python train.py --arch="unet" --image_size=48 --horizontal_flip=true --objective="flow_matching" --num_classes=300 --norm="groupnorm" --upsampling="nearest_conv" --residual_init="scaled_by_depth" --optimizer="muon" --warmup_steps=970
Rows from block 2 of a small class-conditioned image flow-matching model, named by matrix and row number. Rows with one number belong to one channel. Each number is 128 + 24 x the weight over its row's rms, rounded and kept within 0 to 255. All counts start at 0. Numbers have three digits each. After the name is the row's rms in percent of the matrix's.
After each channel's rows are labels from the 100 images, of 14976 (inputs lightly noised), where the channel reaches its highest value: "patch colour" is the nearest of a few named colours to the mean colour under the peak. Only what is clearly more common there than usual is listed. The data: crops of objects in photos (Visual Genome).
# convs0: first 3x3 conv (model.enc.1.0.convs.0.weight, 96x96x3x3, each kernel summed), inputs 0-95
# convs1: second 3x3 conv (model.enc.1.0.convs.1.weight, 96x96x3x3, transposed, each kernel summed), outputs 0-95

convs0.40 090:124158124175118129130127107132142149121143134112106142131129143146143123132098093110108137116087118125154161121123125152219164107171103106114096157126096119112154141104139134148151141196133142107133137127157120155115154125151131109094108099148151118135153117130119108199131179114136136161
convs1.40 104:158112145176107116110113110119142130124103168126128124148120132166125139108157162140119114113090128120107111102121141116179087154132154138135128141138134093098082175114126113149081131075115137194132128124116109183105160132130103118124140120104107114106141161157096129126102181126098155140
patch colour: red

convs0.77 088:137126110117113166113127099075136137142107111151111128111124114138128090152114053145138071113148158185164092127102143153141149167124121153104148141127112118127126134157160066141117119113155139139133083127111100143086128117125148112116127089096097136078132091117136148140123114122137120124
convs1.77 095:101124104104156119157144101159124127140143168101112116150115139128146154135054124138159109138119129092123148080140147160113116103094118106110176103144154162105120112121094050104165141148142137112109152135129154141127128158118079119127120144160134132118130108142098141134148149143128128069
patch colour: pink

convs0.76 113:112111107115133159121122112134093130130120116127129076133142125149137142131169117098144123136114086139152106145122162129088102144106158157092132093167148097145108211124136154115147119148128142091127087114109101156106125141159147123135157157116134132119154079162132110145165125176125176145
convs1.76 078:144163116106113141124157107146218146103165158106123164158093142134116102125155156149139136117173144111150132113146124143135130112118135128191089142116127106095164154154128123152083085114093135122110151137096143110124087119143109143086168132124128121141130129148144136129116100119108156100
patch colour: grey

convs0.82 097:087133121172150122128107128145135122155137118154119141137127140113187120098110150131114112112115120132185131092165118124180116120150110159122142156116131114127104128110137067140135142146124134120129120142126120129134151138148132126093114149135115143150121255125114116121119160135126103105
convs1.82 123:085142142163120133136124123136104091130158108138121121122118136117108132133133131135119137163142133106138100119133105114119140118124094141156113088151122102114117122139081237132111079108121119144102110122114098110127071124141146130161151145151150120125115051127133127128152135158144144080
patch colour: yellow

convs0.90 096:126166130218134118129121123119130124144153152125135145143134151114126122103166146141143159112078106101175119121126112124234113111108129113108111211115141119123136131101120142149110128134110124140112141125140128119127150123129114123127126106157150118183120144129134152136130176125119128122
convs1.90 138:086130135140127126137159139127119150143105123126116121140123163125155112128034128138150086137136140083112093156124140134137144126180112097122126080104132136119054181090096118118145156115148087146121165149131139129134129124135121141122128147141135131063127103134113099128128118112149132101
patch colour: cyan; blue

convs0.67 104:089123092124098101099097121126085140099085130127137062123121122149141141172118141106132161122121087145129144139160180150161131106162153149131191151141119131090165130124137119147142145115141100127144104117126139114100113112110121119138105090154128110176105127107108121110103115110086173118
convs1.67 109:132138115119119088092123132143101064145098127158111147104114155105097136124139123125141149131129183128092126082116160104115093114135111127168095150138099129138119123149129117098139103138111111121132150117112126122122154159127115139128137164153102131112104106031175149124128130186135142145
patch colour: cyan; white

convs0.56 140:127136130148129131127116118144145116195154139123120127165127115126116119094127129213124150125111115113156093111030121129113132127147113045128131150124113106111128129123140193145114109126107134135119123142105119124129147122131133137160115148102136132159118177088129126130127148133116105115
convs1.56 132:151134128124122134118132131134099171101152152119146149141144152141088137114166136124163144117137153108110149196116096094164132126179154174086120125129113144142075151124093162106126229147120118110128168122133081130113143140114120125119131138148115121146143130117124115132101130106127134133
patch colour: green; cyan

convs0.25 099:119098127082171099115115139108107174143147138141133170126114137097152125123113099169136137156125142098101120158135146128121183127110139150114095103109070140156114075082120103116144103157121126110101125118120125120164146138135107097089116110115107120096135063148142151149144105143101153124
convs1.25 102:146142141135061112151133095138125097122101105125169102127155078152139141122135113108117115108144110135147159135116117162142137115141141111135104181090151133081160123119095137137130085127138140138138107147135173135090128103114124139129147156124118094183095118146078110104106123102181110163
patch colour: grey

convs0.34 124:117090109163091120132157112128115108122093124143141089116147183092158121140114106142147149133116120161131145147155150129133123162156110150125115128100107091075169185110140111139091098109129107091145098100105106097090135069105129137148121147110123132121107101141076129123116101122143150115
convs1.34 078:122126104117133156111108138079128090148100118129155134092147107141146146087168120135124148135138107112087132078096139109165111091110101144107123125158163131109104172174105149127139148112136130109125142155089156114133100171186102137120137137154112143138117112108173146105152162099114130090
patch colour: orange

convs0.86 105:151087118135124139113144162097119118144114128105108081087132144146143087127069122132158047129142112134116109110149128139126126114176130127125113125079106144129153148155155104149126113148143132148170102141121138096116157106120146128157149127096149163145128127061126113166128093107141151149
convs1.86 097:130129119131146129146093116123114117137134145085151131131127119114088126149180123139125210106107129146130123097137113122136133152131125123113212123199117158129127135130143131107114126097125130071116151125132120124147117133149125106120146138165134122110136129214135137137160135136107124076
patch colour: white

convs0.63 103:099142147103187160148117147133110122163110124129105099102141126113147149107136123107118153109135097156125111093133120165124127133135107140167151137073169129169131142129110154134128139137096124139119156117117144122142120171100130127126136112147124061148129166074187129091109129077155096114
convs1.63 067:098154132153219105088157106105110092105121125131123130133117121134077135142080119124119133085113194096140157133105121124118133165143150146200086119110097143147136106088152148168115120155111132119123134120153145129121105117146095135158127106112134128133105128129121138106134132124133117133
patch colour: pink

convs0.24 084:115130138190136146142122124135120130104147140130109127118141108133082117103141173100139160110112130114151124137139098088171103118201101157101118119090138126110078146092121208126106085133133160135162143131101131134133138138130140110080117110104140125152109100132130114107128123134111094105
convs1.24 143:110095139096130114129103130144103123116100122153130126098123147137180131130152066150133178118105117091112119092164127136124131117108111082118119150130130131123129120141102009133145152104128141139190077138160102126123142134127152133127134123120109132109132156139142146130126120133154122118
patch colour: red

convs0.37 105:148091087089125110121153098136119142089095144125152117154132161130188136080115131126086135089101109109113125190130116105123144140166134099147127095103100132093120153132161137128141129113114142118141059140116129127113125102130125088138164157122135147087142100103137109152164122109118144154
convs1.37 099:135114138090154096111107132103094099216143128159132128119148126133061157144180124127160139165168142146123116113104123160126097129108119157105130121161117119119183084148085109111145101150136121149136116115118134159132139149133111171115120113092135129131139129082134120128120131158116144138
patch colour: brown

convs0.74 101:119090086118123159119157088123124149121116117157120104133131159096159117110136153136090172079122107125149146122144097134149131123146058139174145103129117132114128141162142093110107141140151138105113164082103089102105124114122127082117165116154162137088142151135135118117124139124093080143
convs1.74 114:126160135123113106089116133124100140091106164137147124118103068097197127115069132133089095115104149093137155143150117101120113125124109119179154138159089117097148133094122127128115159121118139121143158124124161117103112164142131117123116105199120109139091163131110114109122135123117150133
patch colour: black

convs0.46 098:129086077120075137082143088111110101127116118136125125116103141093139115146092127121136142131143150127120121160141116128134108158111159144130120113146104150088121108131125126119124092102138107114089122084114127075077135122067102152147087116155142136124072135104160117124104109146087151107
convs1.46 095:134113159147133084107111090139097090103131132135126139126101116089084145104158126136128081139092094119139131171107145130136157089107177117133134147128134116136135114091142139081124153154112124126174115141137131092103119144140117136127129147096110114143084106190081095119160155120107160143
patch colour: black

convs0.95 073:096143183145117074137132159127104171115138133121114183112155104130097135143133103148116138143115127117126133128129132130147100164122077146132107115119175107146111148135136121125095121128134114148090130172150124162170142170144098142133096111088110134112160095141089135123137151106188093100
convs1.95 108:136137138134120130108109080141133101119110137135156109140086106080116099097173134105133130130105125095133129124120095141126125086115144109119126146095084163094097120111171131136138119134107117080128124078094123079100100081125138133122145136127110115142091136129160114119095126156048121136
patch colour: white; pink

convs0.11 125:129081044129114150081133131116102104132108113101112104126095148085118134150125112124135149130140110139134133137119133146126164124136157131129124124133094132065130116143121129123089139123144115164142127069138122090062147137090150091149091128125123119154089127113121112115108122152073132121
convs1.11 114:140126054125140101133089114139151091129123122168155113135073070078118129157153110129113130101069120114146153145139107131118089137120150112103112121152154125078119111089112131136158155151106131115128119124144135175078124138118141105123120147151133115127089128141104103108119131131168149119
patch colour: grey

convs0.9 101:092161123141149148105120161138127125120117103135120123117147130143162168139191171121118124138152151149124153160154134089174186170115120132129144141137114141167166117139145065141124168105147103135126117145122113148127094075143104101130144113113105145125156106141100117141144120114100083156
convs1.9 082:147134115160136114166154122141098098114100130101144169152146110121116129144101143142149158122067102114114137101123120133160104138170159125129105138137158107074062131128105158135142038127118118140121137113127124108148148127117147125099121182107155150153126122116114130147143158144144151100
patch colour: orange

convs0.13 084:112068118114081137127152125094096092128092105142106132121148106163114119141124122104153134119130115116120134144122141134111117119101142152139155136124100078156120117134158101099165116130110094034125117098138134170114128074128118173131087113134160108152121127127135106166129130132162133151
convs1.13 141:123151147186108098144104105135143138118113163118134092133125168114110104101145127129158113093125140147138138125147137102107096127128136110129118127146112112132129146136096121085089145085090148165114140119101117187147167114141136076129111107113126078124216121147100102140112143119117131146
patch colour: pink

convs0.65 094:131215152219124153142093120129120142112096121093104084107118095127130124107130129095133104113091110115150141149150155095141107103128130108131136157112166131127129187148134122144133142134133102135149142168120136130124118152165146104144162101153138108123119158105109152096118125125120111122
convs1.65 110:167097103182117129147119135121145116114106135139098122128158130129157157121153120114113123100097061127129120103120130184121109138144140156134143132121210141134049193079119147129130139085132121097113144140136154131149106127123109147137129137098123136139118146099125112121119106108110125121
patch colour: red

convs0.73 122:155118147157141122147120139130097132148148176107135134148133140139085110111156190151115138166165163165140133170111079097098114136049163149125114101145113121101089125133122149087114108175126120117112130119154138136139107120144088108111116127154125141133136088127151128128135084106134129143
convs1.73 096:087130106161117118126160111122158137123144117158108130137110126119169133161102160149158102160128102108137119105158142140104136107102132151187126115137137118169157175154149148131148193136152152158120174131128130121130140152135208136137130115083146109134131140104100117123152129147098136089
patch colour: red

convs0.23 094:106107111112051138130100109182113095135142131140148119111081110128136069134099112124131128110110135126134136153124153122121132095130138117130123124128145089075122116129142144126153122119133167131117134121127102057171131146130122114104141101132129202132119123133135144087190156139107150137
convs1.23 109:112106135150144112126148115113158171119182147117095119152093149139145086098101134124125142159127148117133121094135155126169148129143160115123080105113121135119125116064193112128105101115125167115136143144128105105169104101104105122144129144102131106140137137154059125138172165133139136134
patch colour: white

convs0.3 112:159143137122138128141141139126116087118106106061121129117100114105129188123124129123140133109154114138129131135124158111110123113129133123121154128133141125147122133133107134087166122087116118122111127128115121141080123000110094123131130127131149102147087135116103127120116120175121108101
convs1.3 142:095096131155144096087139164152172219118137158119135139157125142149119113105113127125063106149111167119144138160135119101124141142114152140095083144125097125133134131090158125139119121139148148117142122132134120108164122082142072115174111121129146141135150140140089159133150130108134126128
patch colour: grey

convs0.0 087:102187181102111100138086139099111131141155123127126164170172119139127127113112131107136170112114081152128144138143106128124123119143139130163144098123162153170134129139113071149137123127101129133095108165146109119169157123135109156106160157157133094111136144133109168109076103131138131107
convs1.0 077:115125096147107121136143146137177117158117117122126127157166202136087122139194114101158129144152137124139107134130114112152123139121110117144110133095135146114113151133062154096134141137140155068155150131081110128108088114154103090154147124111155135139133133155120128167115135096106102141
patch colour: black

convs0.31 100:135148122128127142130150109089108124127125154123095108138081110092099104135131081145180098103141075141102149153138132146113113157126173136140133123147115142111097144110152076113146118108123134098179125096144088135132131167102123108120126169125142165090139086090117117161123143122129174151
convs1.31 077:131118108065128165143163133136171102149125110109180154116166146126128138091157130138137060156137163125156138126146120092113145130133083136104132072134154147114158134152090156092098131133120129133095176111092160114101133144151093134129130107124137131152127116162160137136147115136117142129
patch colour: white; pink

convs0.69 106:138094029112130120049128120132136119111128134099098121104109090108119122130134124132130130119123134134109110140135153148137135127133134145154121133127109136115123139124118149126103115135131124216131116071150116114120149119104111078136075136137141145140144144089126119148138120141063148125
convs1.69 121:141150046126119166151087172140121137108108112102161102125127128091120135121111118115079111122142106146149129114130105096127164136139116111108098142113118140089146091148113118120105152111133138133127111136114151182178132141126138076129074129124117126130102124108118139143117121135199134169
patch colour: pink

convs0.16 098:108143126127098134115116126099083109164117138151140139162142137136133136127092141100131112152108144118100093136163154126139116107138036133135130119173136115147092126119120161112131168096103101113098210120124150142135106123133133160127158148127112154088129090174129127151135134140154118110
convs1.16 079:187144137128108136109134131095120111102147125131136110141118141093119134122037145129095149126116130079155138121105131091149135104135131184211183098121108135147143137125105101131127121123130142143099135136125155125134114158170133110144125147191153126124107135137150118117105132114120114124
patch colour: black

convs0.93 088:135131130103117108124097103136116148092121150141170135128146148120169138123118130190141146138108122118094059152127117128085124111119191166132121063116124128134146100162121129124150128107086086131117074117136133122146082147137126131153113155142139129107143115147153150131126063139123137133
convs1.93 097:093121137148140077119137123153113150161120114151145144136130117151132136137137129144088193140124141102106120071145132084088137144152168096095086156115121115109129145110106151091115097098131100144184113148142085154096128114132101128110152133167081133111148126140114130126140154108143166132
patch colour: blue; cyan

convs0.8 090:098141099144130127112126157106127121142115147118120128099138116132104127158181203095098115127145147128137105117115108138153139089127067108101156149101138144122173109140131112110119112174156078138114153133122126120084112124069129115131154147138134154153063094136138104139119109127124102108
convs1.8 064:110137099122125141149155138095098075123115124118121114158132125099149118134086144157147157125133153154135120180145128110111134115163111174084158145126116101097123133115153212124098155124126143167136140122152101124104131118109082112138060099106133106154107142123098142118109110116106133144
patch colour: red