config = dict(
    model='class-conditioned image flow-matching model',
    dataset='crops of objects in photos (Visual Genome)',
    train_examples=123503,
    image_size=48,
    horizontal_flip=True,
    conditioning='class',
    arch='unet',
    objective='flow_matching',
    cond_dim=192,
    targets=['object'],
    num_classes=300,
    cond_dropout=0.2,
    logit_normal_time=True,
    norm='groupnorm',
    activation='relu',
    weight_standardization=False,
    pixel_unshuffle=2,
    widths=[48, 96, 96],
    blocks_per_level=2,
    scale_shift_norm=False,
    attention=True,
    upsampling='nearest_conv',
    init='kaiming_normal',
    residual_init='scaled_by_depth',
    optimizer='muon',
    muon_scale='match_rms_adamw',
    lr=0.0043,
    momentum=0.95,
    nesterov=True,
    orthogonalizer='polar_express',
    adamw_lr_other_params=0.0017,
    grad_clip=0.5,
    steps=19500,
    batch_size=64,
    epochs=10.1,
    lr_schedule='cosine',
    final_lr_fraction=0,
    warmup_steps=970,
    weight_decay=0.02,
    adamw_weight_decay_other_params=0.05,
)
Rows from block 2 of a small class-conditioned image flow-matching model, named by matrix and row number. Rows with one number belong to one channel. Each number is 128 + 24 x the weight over its row's rms, rounded and kept within 0 to 255. All counts start at 0. After the name is the row's rms in percent of the matrix's.
After each channel's rows are labels from the 100 images, of 14976 (inputs lightly noised), where the channel reaches its highest value: "place" is the part of the image that holds the peak. Only what is clearly more common there than usual is listed. The data: crops of objects in photos (Visual Genome).
# convs0: first 3x3 conv (model.enc.1.0.convs.0.weight, 96x96x3x3, each kernel summed), inputs 0-95
# convs1: second 3x3 conv (model.enc.1.0.convs.1.weight, 96x96x3x3, transposed, each kernel summed), outputs 0-95

convs0.89 082 [108 113 127 149 220 156 136 136 140 186 138  53 143 136 154 124 115 143 149 154 120 162 105  85 163 116 127 125 147 139 130 123 154 129 161 137 133 133 132  99 134 123 137 111 139 114 144 121 130 143 129 138 125 139 126 154 116 128 157 111 112 118 107 133 107 148 157 126 116 173 114 142 122 122 133 146 121 129 135 112 144 123 173 144 113 136 131  94 142 162 197 122  63 130 107 154]
convs1.89 110 [135 125 129 108 146 111 147 132 114  82 149 147 159 144 167  87 117  76 157 155 121 154 135  67 110 159 133 140 137 169 130  98 101 128 130 120 125 118 103 101 174 138 103 152 138 117 142 122 150 123 130 132 129 107 144 111 134 115 162 110  91 124 138 127 109 148 124 147 131 116 127 188  84  60 118 143 119 111 119 129 117 145 117 119 133 119 133  61 126 115 132 121  89 117 166 170]
place: top left

convs0.71 099 [ 98  98 117 117 122 133 105 114  99  74  95 141  78 112 123 132 137 108  68 137 151 148  95 146 166 106 118  95  78 145 119 136 173 176 125  90 115 177 115 138 123 141 121 131  99 168 122  95 135 128 128 159 141 128 132 100 156 143 164 123  99 103 108  97 119  92  79 156 145  99 117 110 166 115 134 107 113 115 143 121 144 127 118  96 117  99 141 142 128 130 125 136 139 126 146 150]
convs1.71 096 [153 140  95 134 123 137 134 130 153  91 147  84 118 147 151 114 115 149 150 126 146 125  61 111 127 135 148 154 173 170 101 113 109 134 125 130  95 105 101 101 148 145 129 126 174 154 146 119  83 115 143 120 113  95 114 159 147 182  69 148 112 128 135 132 127 113 102 118 118 148 124 135 100 123 145  70  98 159 157 156 125 176 148 130 122 100 138 155 143 129 141 117 133 106 147 150]
place: bottom left

convs0.59 125 [129 125 154  91 138 148 113 132 113 120 177 125 135 120 100 145 140 136  86 152 154 111 140 173  97 182 168  93 102 158 125 114  94 128 106 139  88 148 165 152 117 106 137 163  55 120  99 161 113 106 110 110 160 117 112 118 124  99 115 125 134 117 117 120 104  99 159 128 128 103 117 156 107 136 117 146 122  81 142 142 105 175 130 139 109 139 157 117 138 109 111 110 134 126  82 117]
convs1.59 075 [130 128 125 119 104 140 111 140 166 110  82 141  70 132 131 154 102 131 148  93 137 129 184 155 148 112 143 142 151 137 156 132 171 135 123 129 182 149 113 125 121 125 123 188  89 128  80 147 110 120 105 146 118 160 139 126 166 195 128 144 120 177 120 145 149 148  89 135 110 118  97  98 165 118 118 126 112 137 105 121 115 139 118 127 119 131  76 129 132 114 106  98 117 113 125 129]
place: bottom left

convs0.64 079 [129 139 145 146 154 132 161 109 146 105 165 137 180 164 122 159 123 141  97 129 132 156 131 163  97 126 127 126 148  84 142 133 123 114 124 164  99 135 152 200 126 103 121 149 160 115 112 113 151 123 163 101  98 135 155 126  87 103 142 158 148 165 121  97 136 127 102 130 118 144 147 140 152 158 145 158 122 138 162 105 110 112 139 141 161 135 111  94 110 114 122 141  78 176  93 155]
convs1.64 104 [143 162 129 126 112  97 100 110  93 152 155 122 126 117 184 131  93  83 150 120 133 105 123  99 142 131 143 157 105 152  81 117  68 118 100 151  93 142 114  49 148 103 142 122 121 133 123 164 112 104 109 133 155 116 136 122 176 136 106 140 148 112 132 112 119 132 114 165 107 127 119 144 113 110 116 161 112 127 127 134 183 119 123 127 109 116 154 153 127 119 135 135 142  90 109  77]
place: top left

convs0.12 101 [127  99 121 154 135 137 123 109 125 132 155 118 120 124 145 104 129 126 109 159 116 109 141  98 128 118 127 103 118 110 146 135 142 101 160 124 127 152 115 101 146 149 102 137 175 126 138 123 113 143 127 168 130 132 122 142 118 138 158 137 137  82  80  90 120 139 168  71 170 159  41 133 132 100  94 129 109 118 102 125 130 155 130 121  63 106 140 156 133 139 174 111  92 136 156 155]
convs1.12 091 [105 125 144 115 152 111 117 154 145 107  89 183 106  98  84 175  80 143  95 150 117 146 152 141 149 116 134 119 117 167 157 141 153 166 130  98 129 144 129 113 153 143 167 115  72 119 132 176 152 113 112 195 171 159 140 142 132 114 147 123 131 142 170 125 114 128 120 115 116 143 145 148 142 140 148 150 150 137 145 149 147 118 124 123 133 130  79 125 154 121 136 145 150 136 105  93]
place: top left; top right

convs0.42 115 [117 135 109 102 144 115 132 137 138 115 165 116  76 113 139 105 165 149 159 167 157 152 130 107 122 146 132 125 165 110 108 122 114 163 130 169 102 112 181 138 134 135 150 117 104 127 128 138 110  87 104 132 132 122 123 138 144 114 127 117 163 110 130 137  72 154  95 159 137 121 147 139 106 108 148 198 112 120 133 124 116 181 142  94 153  95 129 105 127 137 157 126  86 179 151 157]
convs1.42 114 [118 141 146  88 135 119 139 119 154 110 171 156 109 128  98 154 129 130 132 158 144 148 132 139 131  44 142 143 144 128 158 159 146 127 130 131 141 148 158 103 122 138 186 151  90 136 122 150  96 129 161 168 140 163 137 154  80 130 151 153 184 167 162 116 145  84 152 150 133 146 130 134 159 140 123 171 128 118 150 114 110 119 138 150 119 127 143 165 138 125 116 119 160 104 121 116]
place: top right

convs0.4 120 [146 104 130 105 112  87 151 138 124 109 101 124 105 106 132 117 134 116 136 158 120 142 111 136 132  87 112 167 130 121 170 145 127 130 133  77 144 107 136 122 144 115 170 100 165 147 152 140 109 152 121 121 110  84 129 126 122  37 125  90 109 120 135 122 116 147 148 137 128 119 107 140 132 105 110 108 137 141 137 129  80 129 119  61 113  61 147  96 150 104 101 118 157 123 125 108]
convs1.4 101 [113 158 115 112 127 147 144 121 139 126 167 105 120 122 127 119 145 128 115 133 159 150 132 141 130  37 126 135 130  76 123 165 129 139 126 141 128 141 129 116  93 177 112  98 108 105 169 115  72 138 121 132 153 184  78 109 115  87  99 164 121 148 136 115 139 102 139 130 128 147 134 153 140 158 163 114 127 136 161 105 173 154 120 118 126  94 114 149 152  94 117 106 112 114 126 123]
place: bottom right

convs0.72 119 [141 144 129 126 116 133 104 122 138 167 130 136 150 115 115  91 130 123 108 161 141 112 110 131 145 104 161 156 211  99 139 145 167 150  77  93 138 179 114 138 107 100  76 146  87 143 113  86 153 125 134 126 172 129 128 100 119 137 173 110 184 118 130 131 138  92 111 105 129 137 141 134 111 112 138 185 155 121 128 120 150 126 108 143 136 120 127 135 127 147 144 168 118 115 127 124]
convs1.72 087 [130 109 105 111 137 155 145 138 125 115 144 106 159 159 131 152  85 144 145  92 107 111  72 162 166 197 123 124 121 203 121 112 131 111 136 138  57 143 154 127 149 117 121 120 115 148  94 128 135 168 117 135 123 178 113 137 111 123 133 153  79 118 122 154 117 133 108 133 120 134 121 132 115 140 161 167 115 136 119 109 106 107 132 145 103 155  86 115 108 130 108 125 137 118 134  95]
place: top centre

convs0.55 136 [116 129 130  92 124 133 146 128 127 118 112 147 154 131 116 123 115 129 138 130 104 133 138 110 112  85   0 182 140 138 159 141 152 144 133  37 145 102 134 125 102 137 152 115 143 106 131 110  81 148 120 117 124 109 130 127 132 100 127 125 138 136 126 126 129 126 134 122 138 110 138 144 116 109 125 167 134 147 111 130 123 124 114  75 138 100 121 131 121 122 123 103 138 131 136 125]
convs1.55 155 [131 118 132  69 132 105 133 116 115 145 130 104 110 114 123 112 141 144 112 136 106 140 129 123 142 111 100 126 150 169 120 114 120 120 117 147  88 115 137 153  82 132 123  80 128 125  97 173 112 117  99 140 141 166  58 146 129  36 107 125  84 116 114 130 117 161  94 132 151 115 136 138 144 138 137 128 126  94 142 111 121 110 120 110 138 138 159 140 165 135 119  58 125 116 130 139]
place: top right

convs0.1 100 [112 118  70 108 196 115  82 115 120 120 105 132 144 135 135 129 139 129 158 137  63  82 116 128 157 145 135 134 131 122 134 104 140 132 105 107 141 127 120 144 108 132 154 134  95 124 158 165 134 163 125 100 202 123 124 123 111 136 140 138 110 124 113 132 163 111 152 107 149 120 145 187 122 151 124 107 141 139 125 129 144  96 166 109 123 126 159 116 135 147 163 138  92  88 170 117]
convs1.1 099 [129 153 166 138  91 147 133 121 159 166  98 144 154  99 130 127 108 168 144 123 176 151 107 123 143  85 135 141 125 131 123 122 150 106 109 143 114 118 135 119 128 120 122 125 126 140 179 117 116 116 119 155  38 141 118 140 134 117 124 151 134 137 182  86 126 158 146 176 116 155 100 125 113  87 137 142 103 143 120 152 165 127 102 134 148 116 147 109 121 153 105 131 162 170  89 116]
place: top centre

convs0.58 113 [ 97 122 173 142 126  93 187 129 137 139 128 112 151 126 136 133 192 101 166 107 110 103 135 101 152 134 141 113 119 128 147  49 153 129 123 143 146 113 135  90 108 160 110 122 143 121 139 110 111 136 114 159 121 113 132 132 149 123 119 109 145 125  84  78 136 131 130 149 156 120  95 104 133  77 125 124 107 121 166  92 143 108 135 149  98 157 118 141  75 109 123 110 168 131 116 119]
convs1.58 092 [109 119  88 111 127 146 210 105 136 128  90  86 112 125 120 109 136 139 119 120 133  66 121 138 161 101 136 136 128 150 134 116 103 126 108 141 134 139 155 226 139  79 152 136 113 135 129 117 140 135 132 113  99 141 158 116 149 128 131 158 140 157 133 124 107 128 148  85 140 116 103 117  90 146 108 141 102 112 185 138 121 125 145 142  87 139 122 149 110 140 116 111 131 117 118 131]
place: middle right

convs0.21 115 [130 113  86 103 166 123 130 132 123 205 127  55 110 133 120 112 122 139 122 105 132  85 140 106  99 129 131 135 137 126 141 110 129 115 122 134 135 125 162 127 138 131  48 115 137 126 143 133 120 139 135 126 105 128 136 121 167 122 118 132 119 102 173 161 139  94 129 137 118  90  91 103  95 158 128 121 146 109 140  85 124 128 190 124 142 117 129 130 134 147  69 131 100 123 143  97]
convs1.21 112 [100 120 136 173 202 117 131 129 145 136 107 142 157 163 132 126 114 135 138  91 135 129 139 129 118 138 145 124 137 143 135 160 145  90 120 126  92 114 143 136 126 135 114 118 140 117 132 130 105 118 135 131  63 131 125 112 147 114 119 110 126 117 153 130 129 147 138 140 117 125 100 143 184 109 121  74 140 135 157 146 131 127 197 144 129 118 160  63 134 199 126 176 152 111 117 153]
place: top centre

convs0.14 099 [157 120  79 155  83 152 114 152 114 134 130 102 122 109 121 133 122  96 140  84 118 119 120 136 115 144 112 132 136 148 128 133 153 151 142 132 133  98 158 150 114 142 128 152 152 126 124 138 126 127 135 106  52 133 144 127 132 162 108 153 122 102 111 116 128 158 117 100 102 127  76  51 124  49 100 119 163 101 119 116 130 145  92 155 120 118 102 158 118 133 117 111 135 118 151  97]
convs1.14 103 [131 139 187 134 108 134  74 127 115 127 124  92 130 127 120 144 138 197 136  84 122 133 152 153 126 117 142 137 136  91 170  96 134  98 120 127 135 140  87 138 123  91 101 113 123 123 110 104 134 157 153 145  87 130 132 142 179 136 141 139 181 157 122 126 128 114 111 149 144 117  76  71 134 134 131 131 121 125 119 167 126 124  98 135 131 122  81 131 119 124 122 149 127  71 127 159]
place: bottom left

convs0.26 105 [ 97 190 134  60 114  89 117 147 120  77 152 158 112 129 136 165 130 123 100 111 135 102 128 150 119 138 170 105 106 117 138 110 172 141 119  86 118 138 134 159 127 128 130 143  82 111 138 145 119 105 123 139 122 175  89 106 126 151 153 107 104 111 124 117 117  87 169 136 132  90 128 162 135 139 139 113 107 131 130 142 107 142 160 114 131 123 140  77 127 137 143 137  94 142  79 135]
convs1.26 093 [ 95 150 113 113 111 190 143 134 140 107 132  66 112  94 107 134 112 127 116 122 111 121 174 136 111  93 125 106 134 145 128 124  80 162 148  79 177 132 155 122 138 103 113 171 126 148 129 136 127 144 149 161 117 140 148 156 153 149 124 138 161  86 107 135  95 147 121 128  76  97 111 121 128 162 120  96 117 154 127 142 150 155 118 115 124 157  81 170 113 119 120 122 155 123 117 151]
place: middle right; top right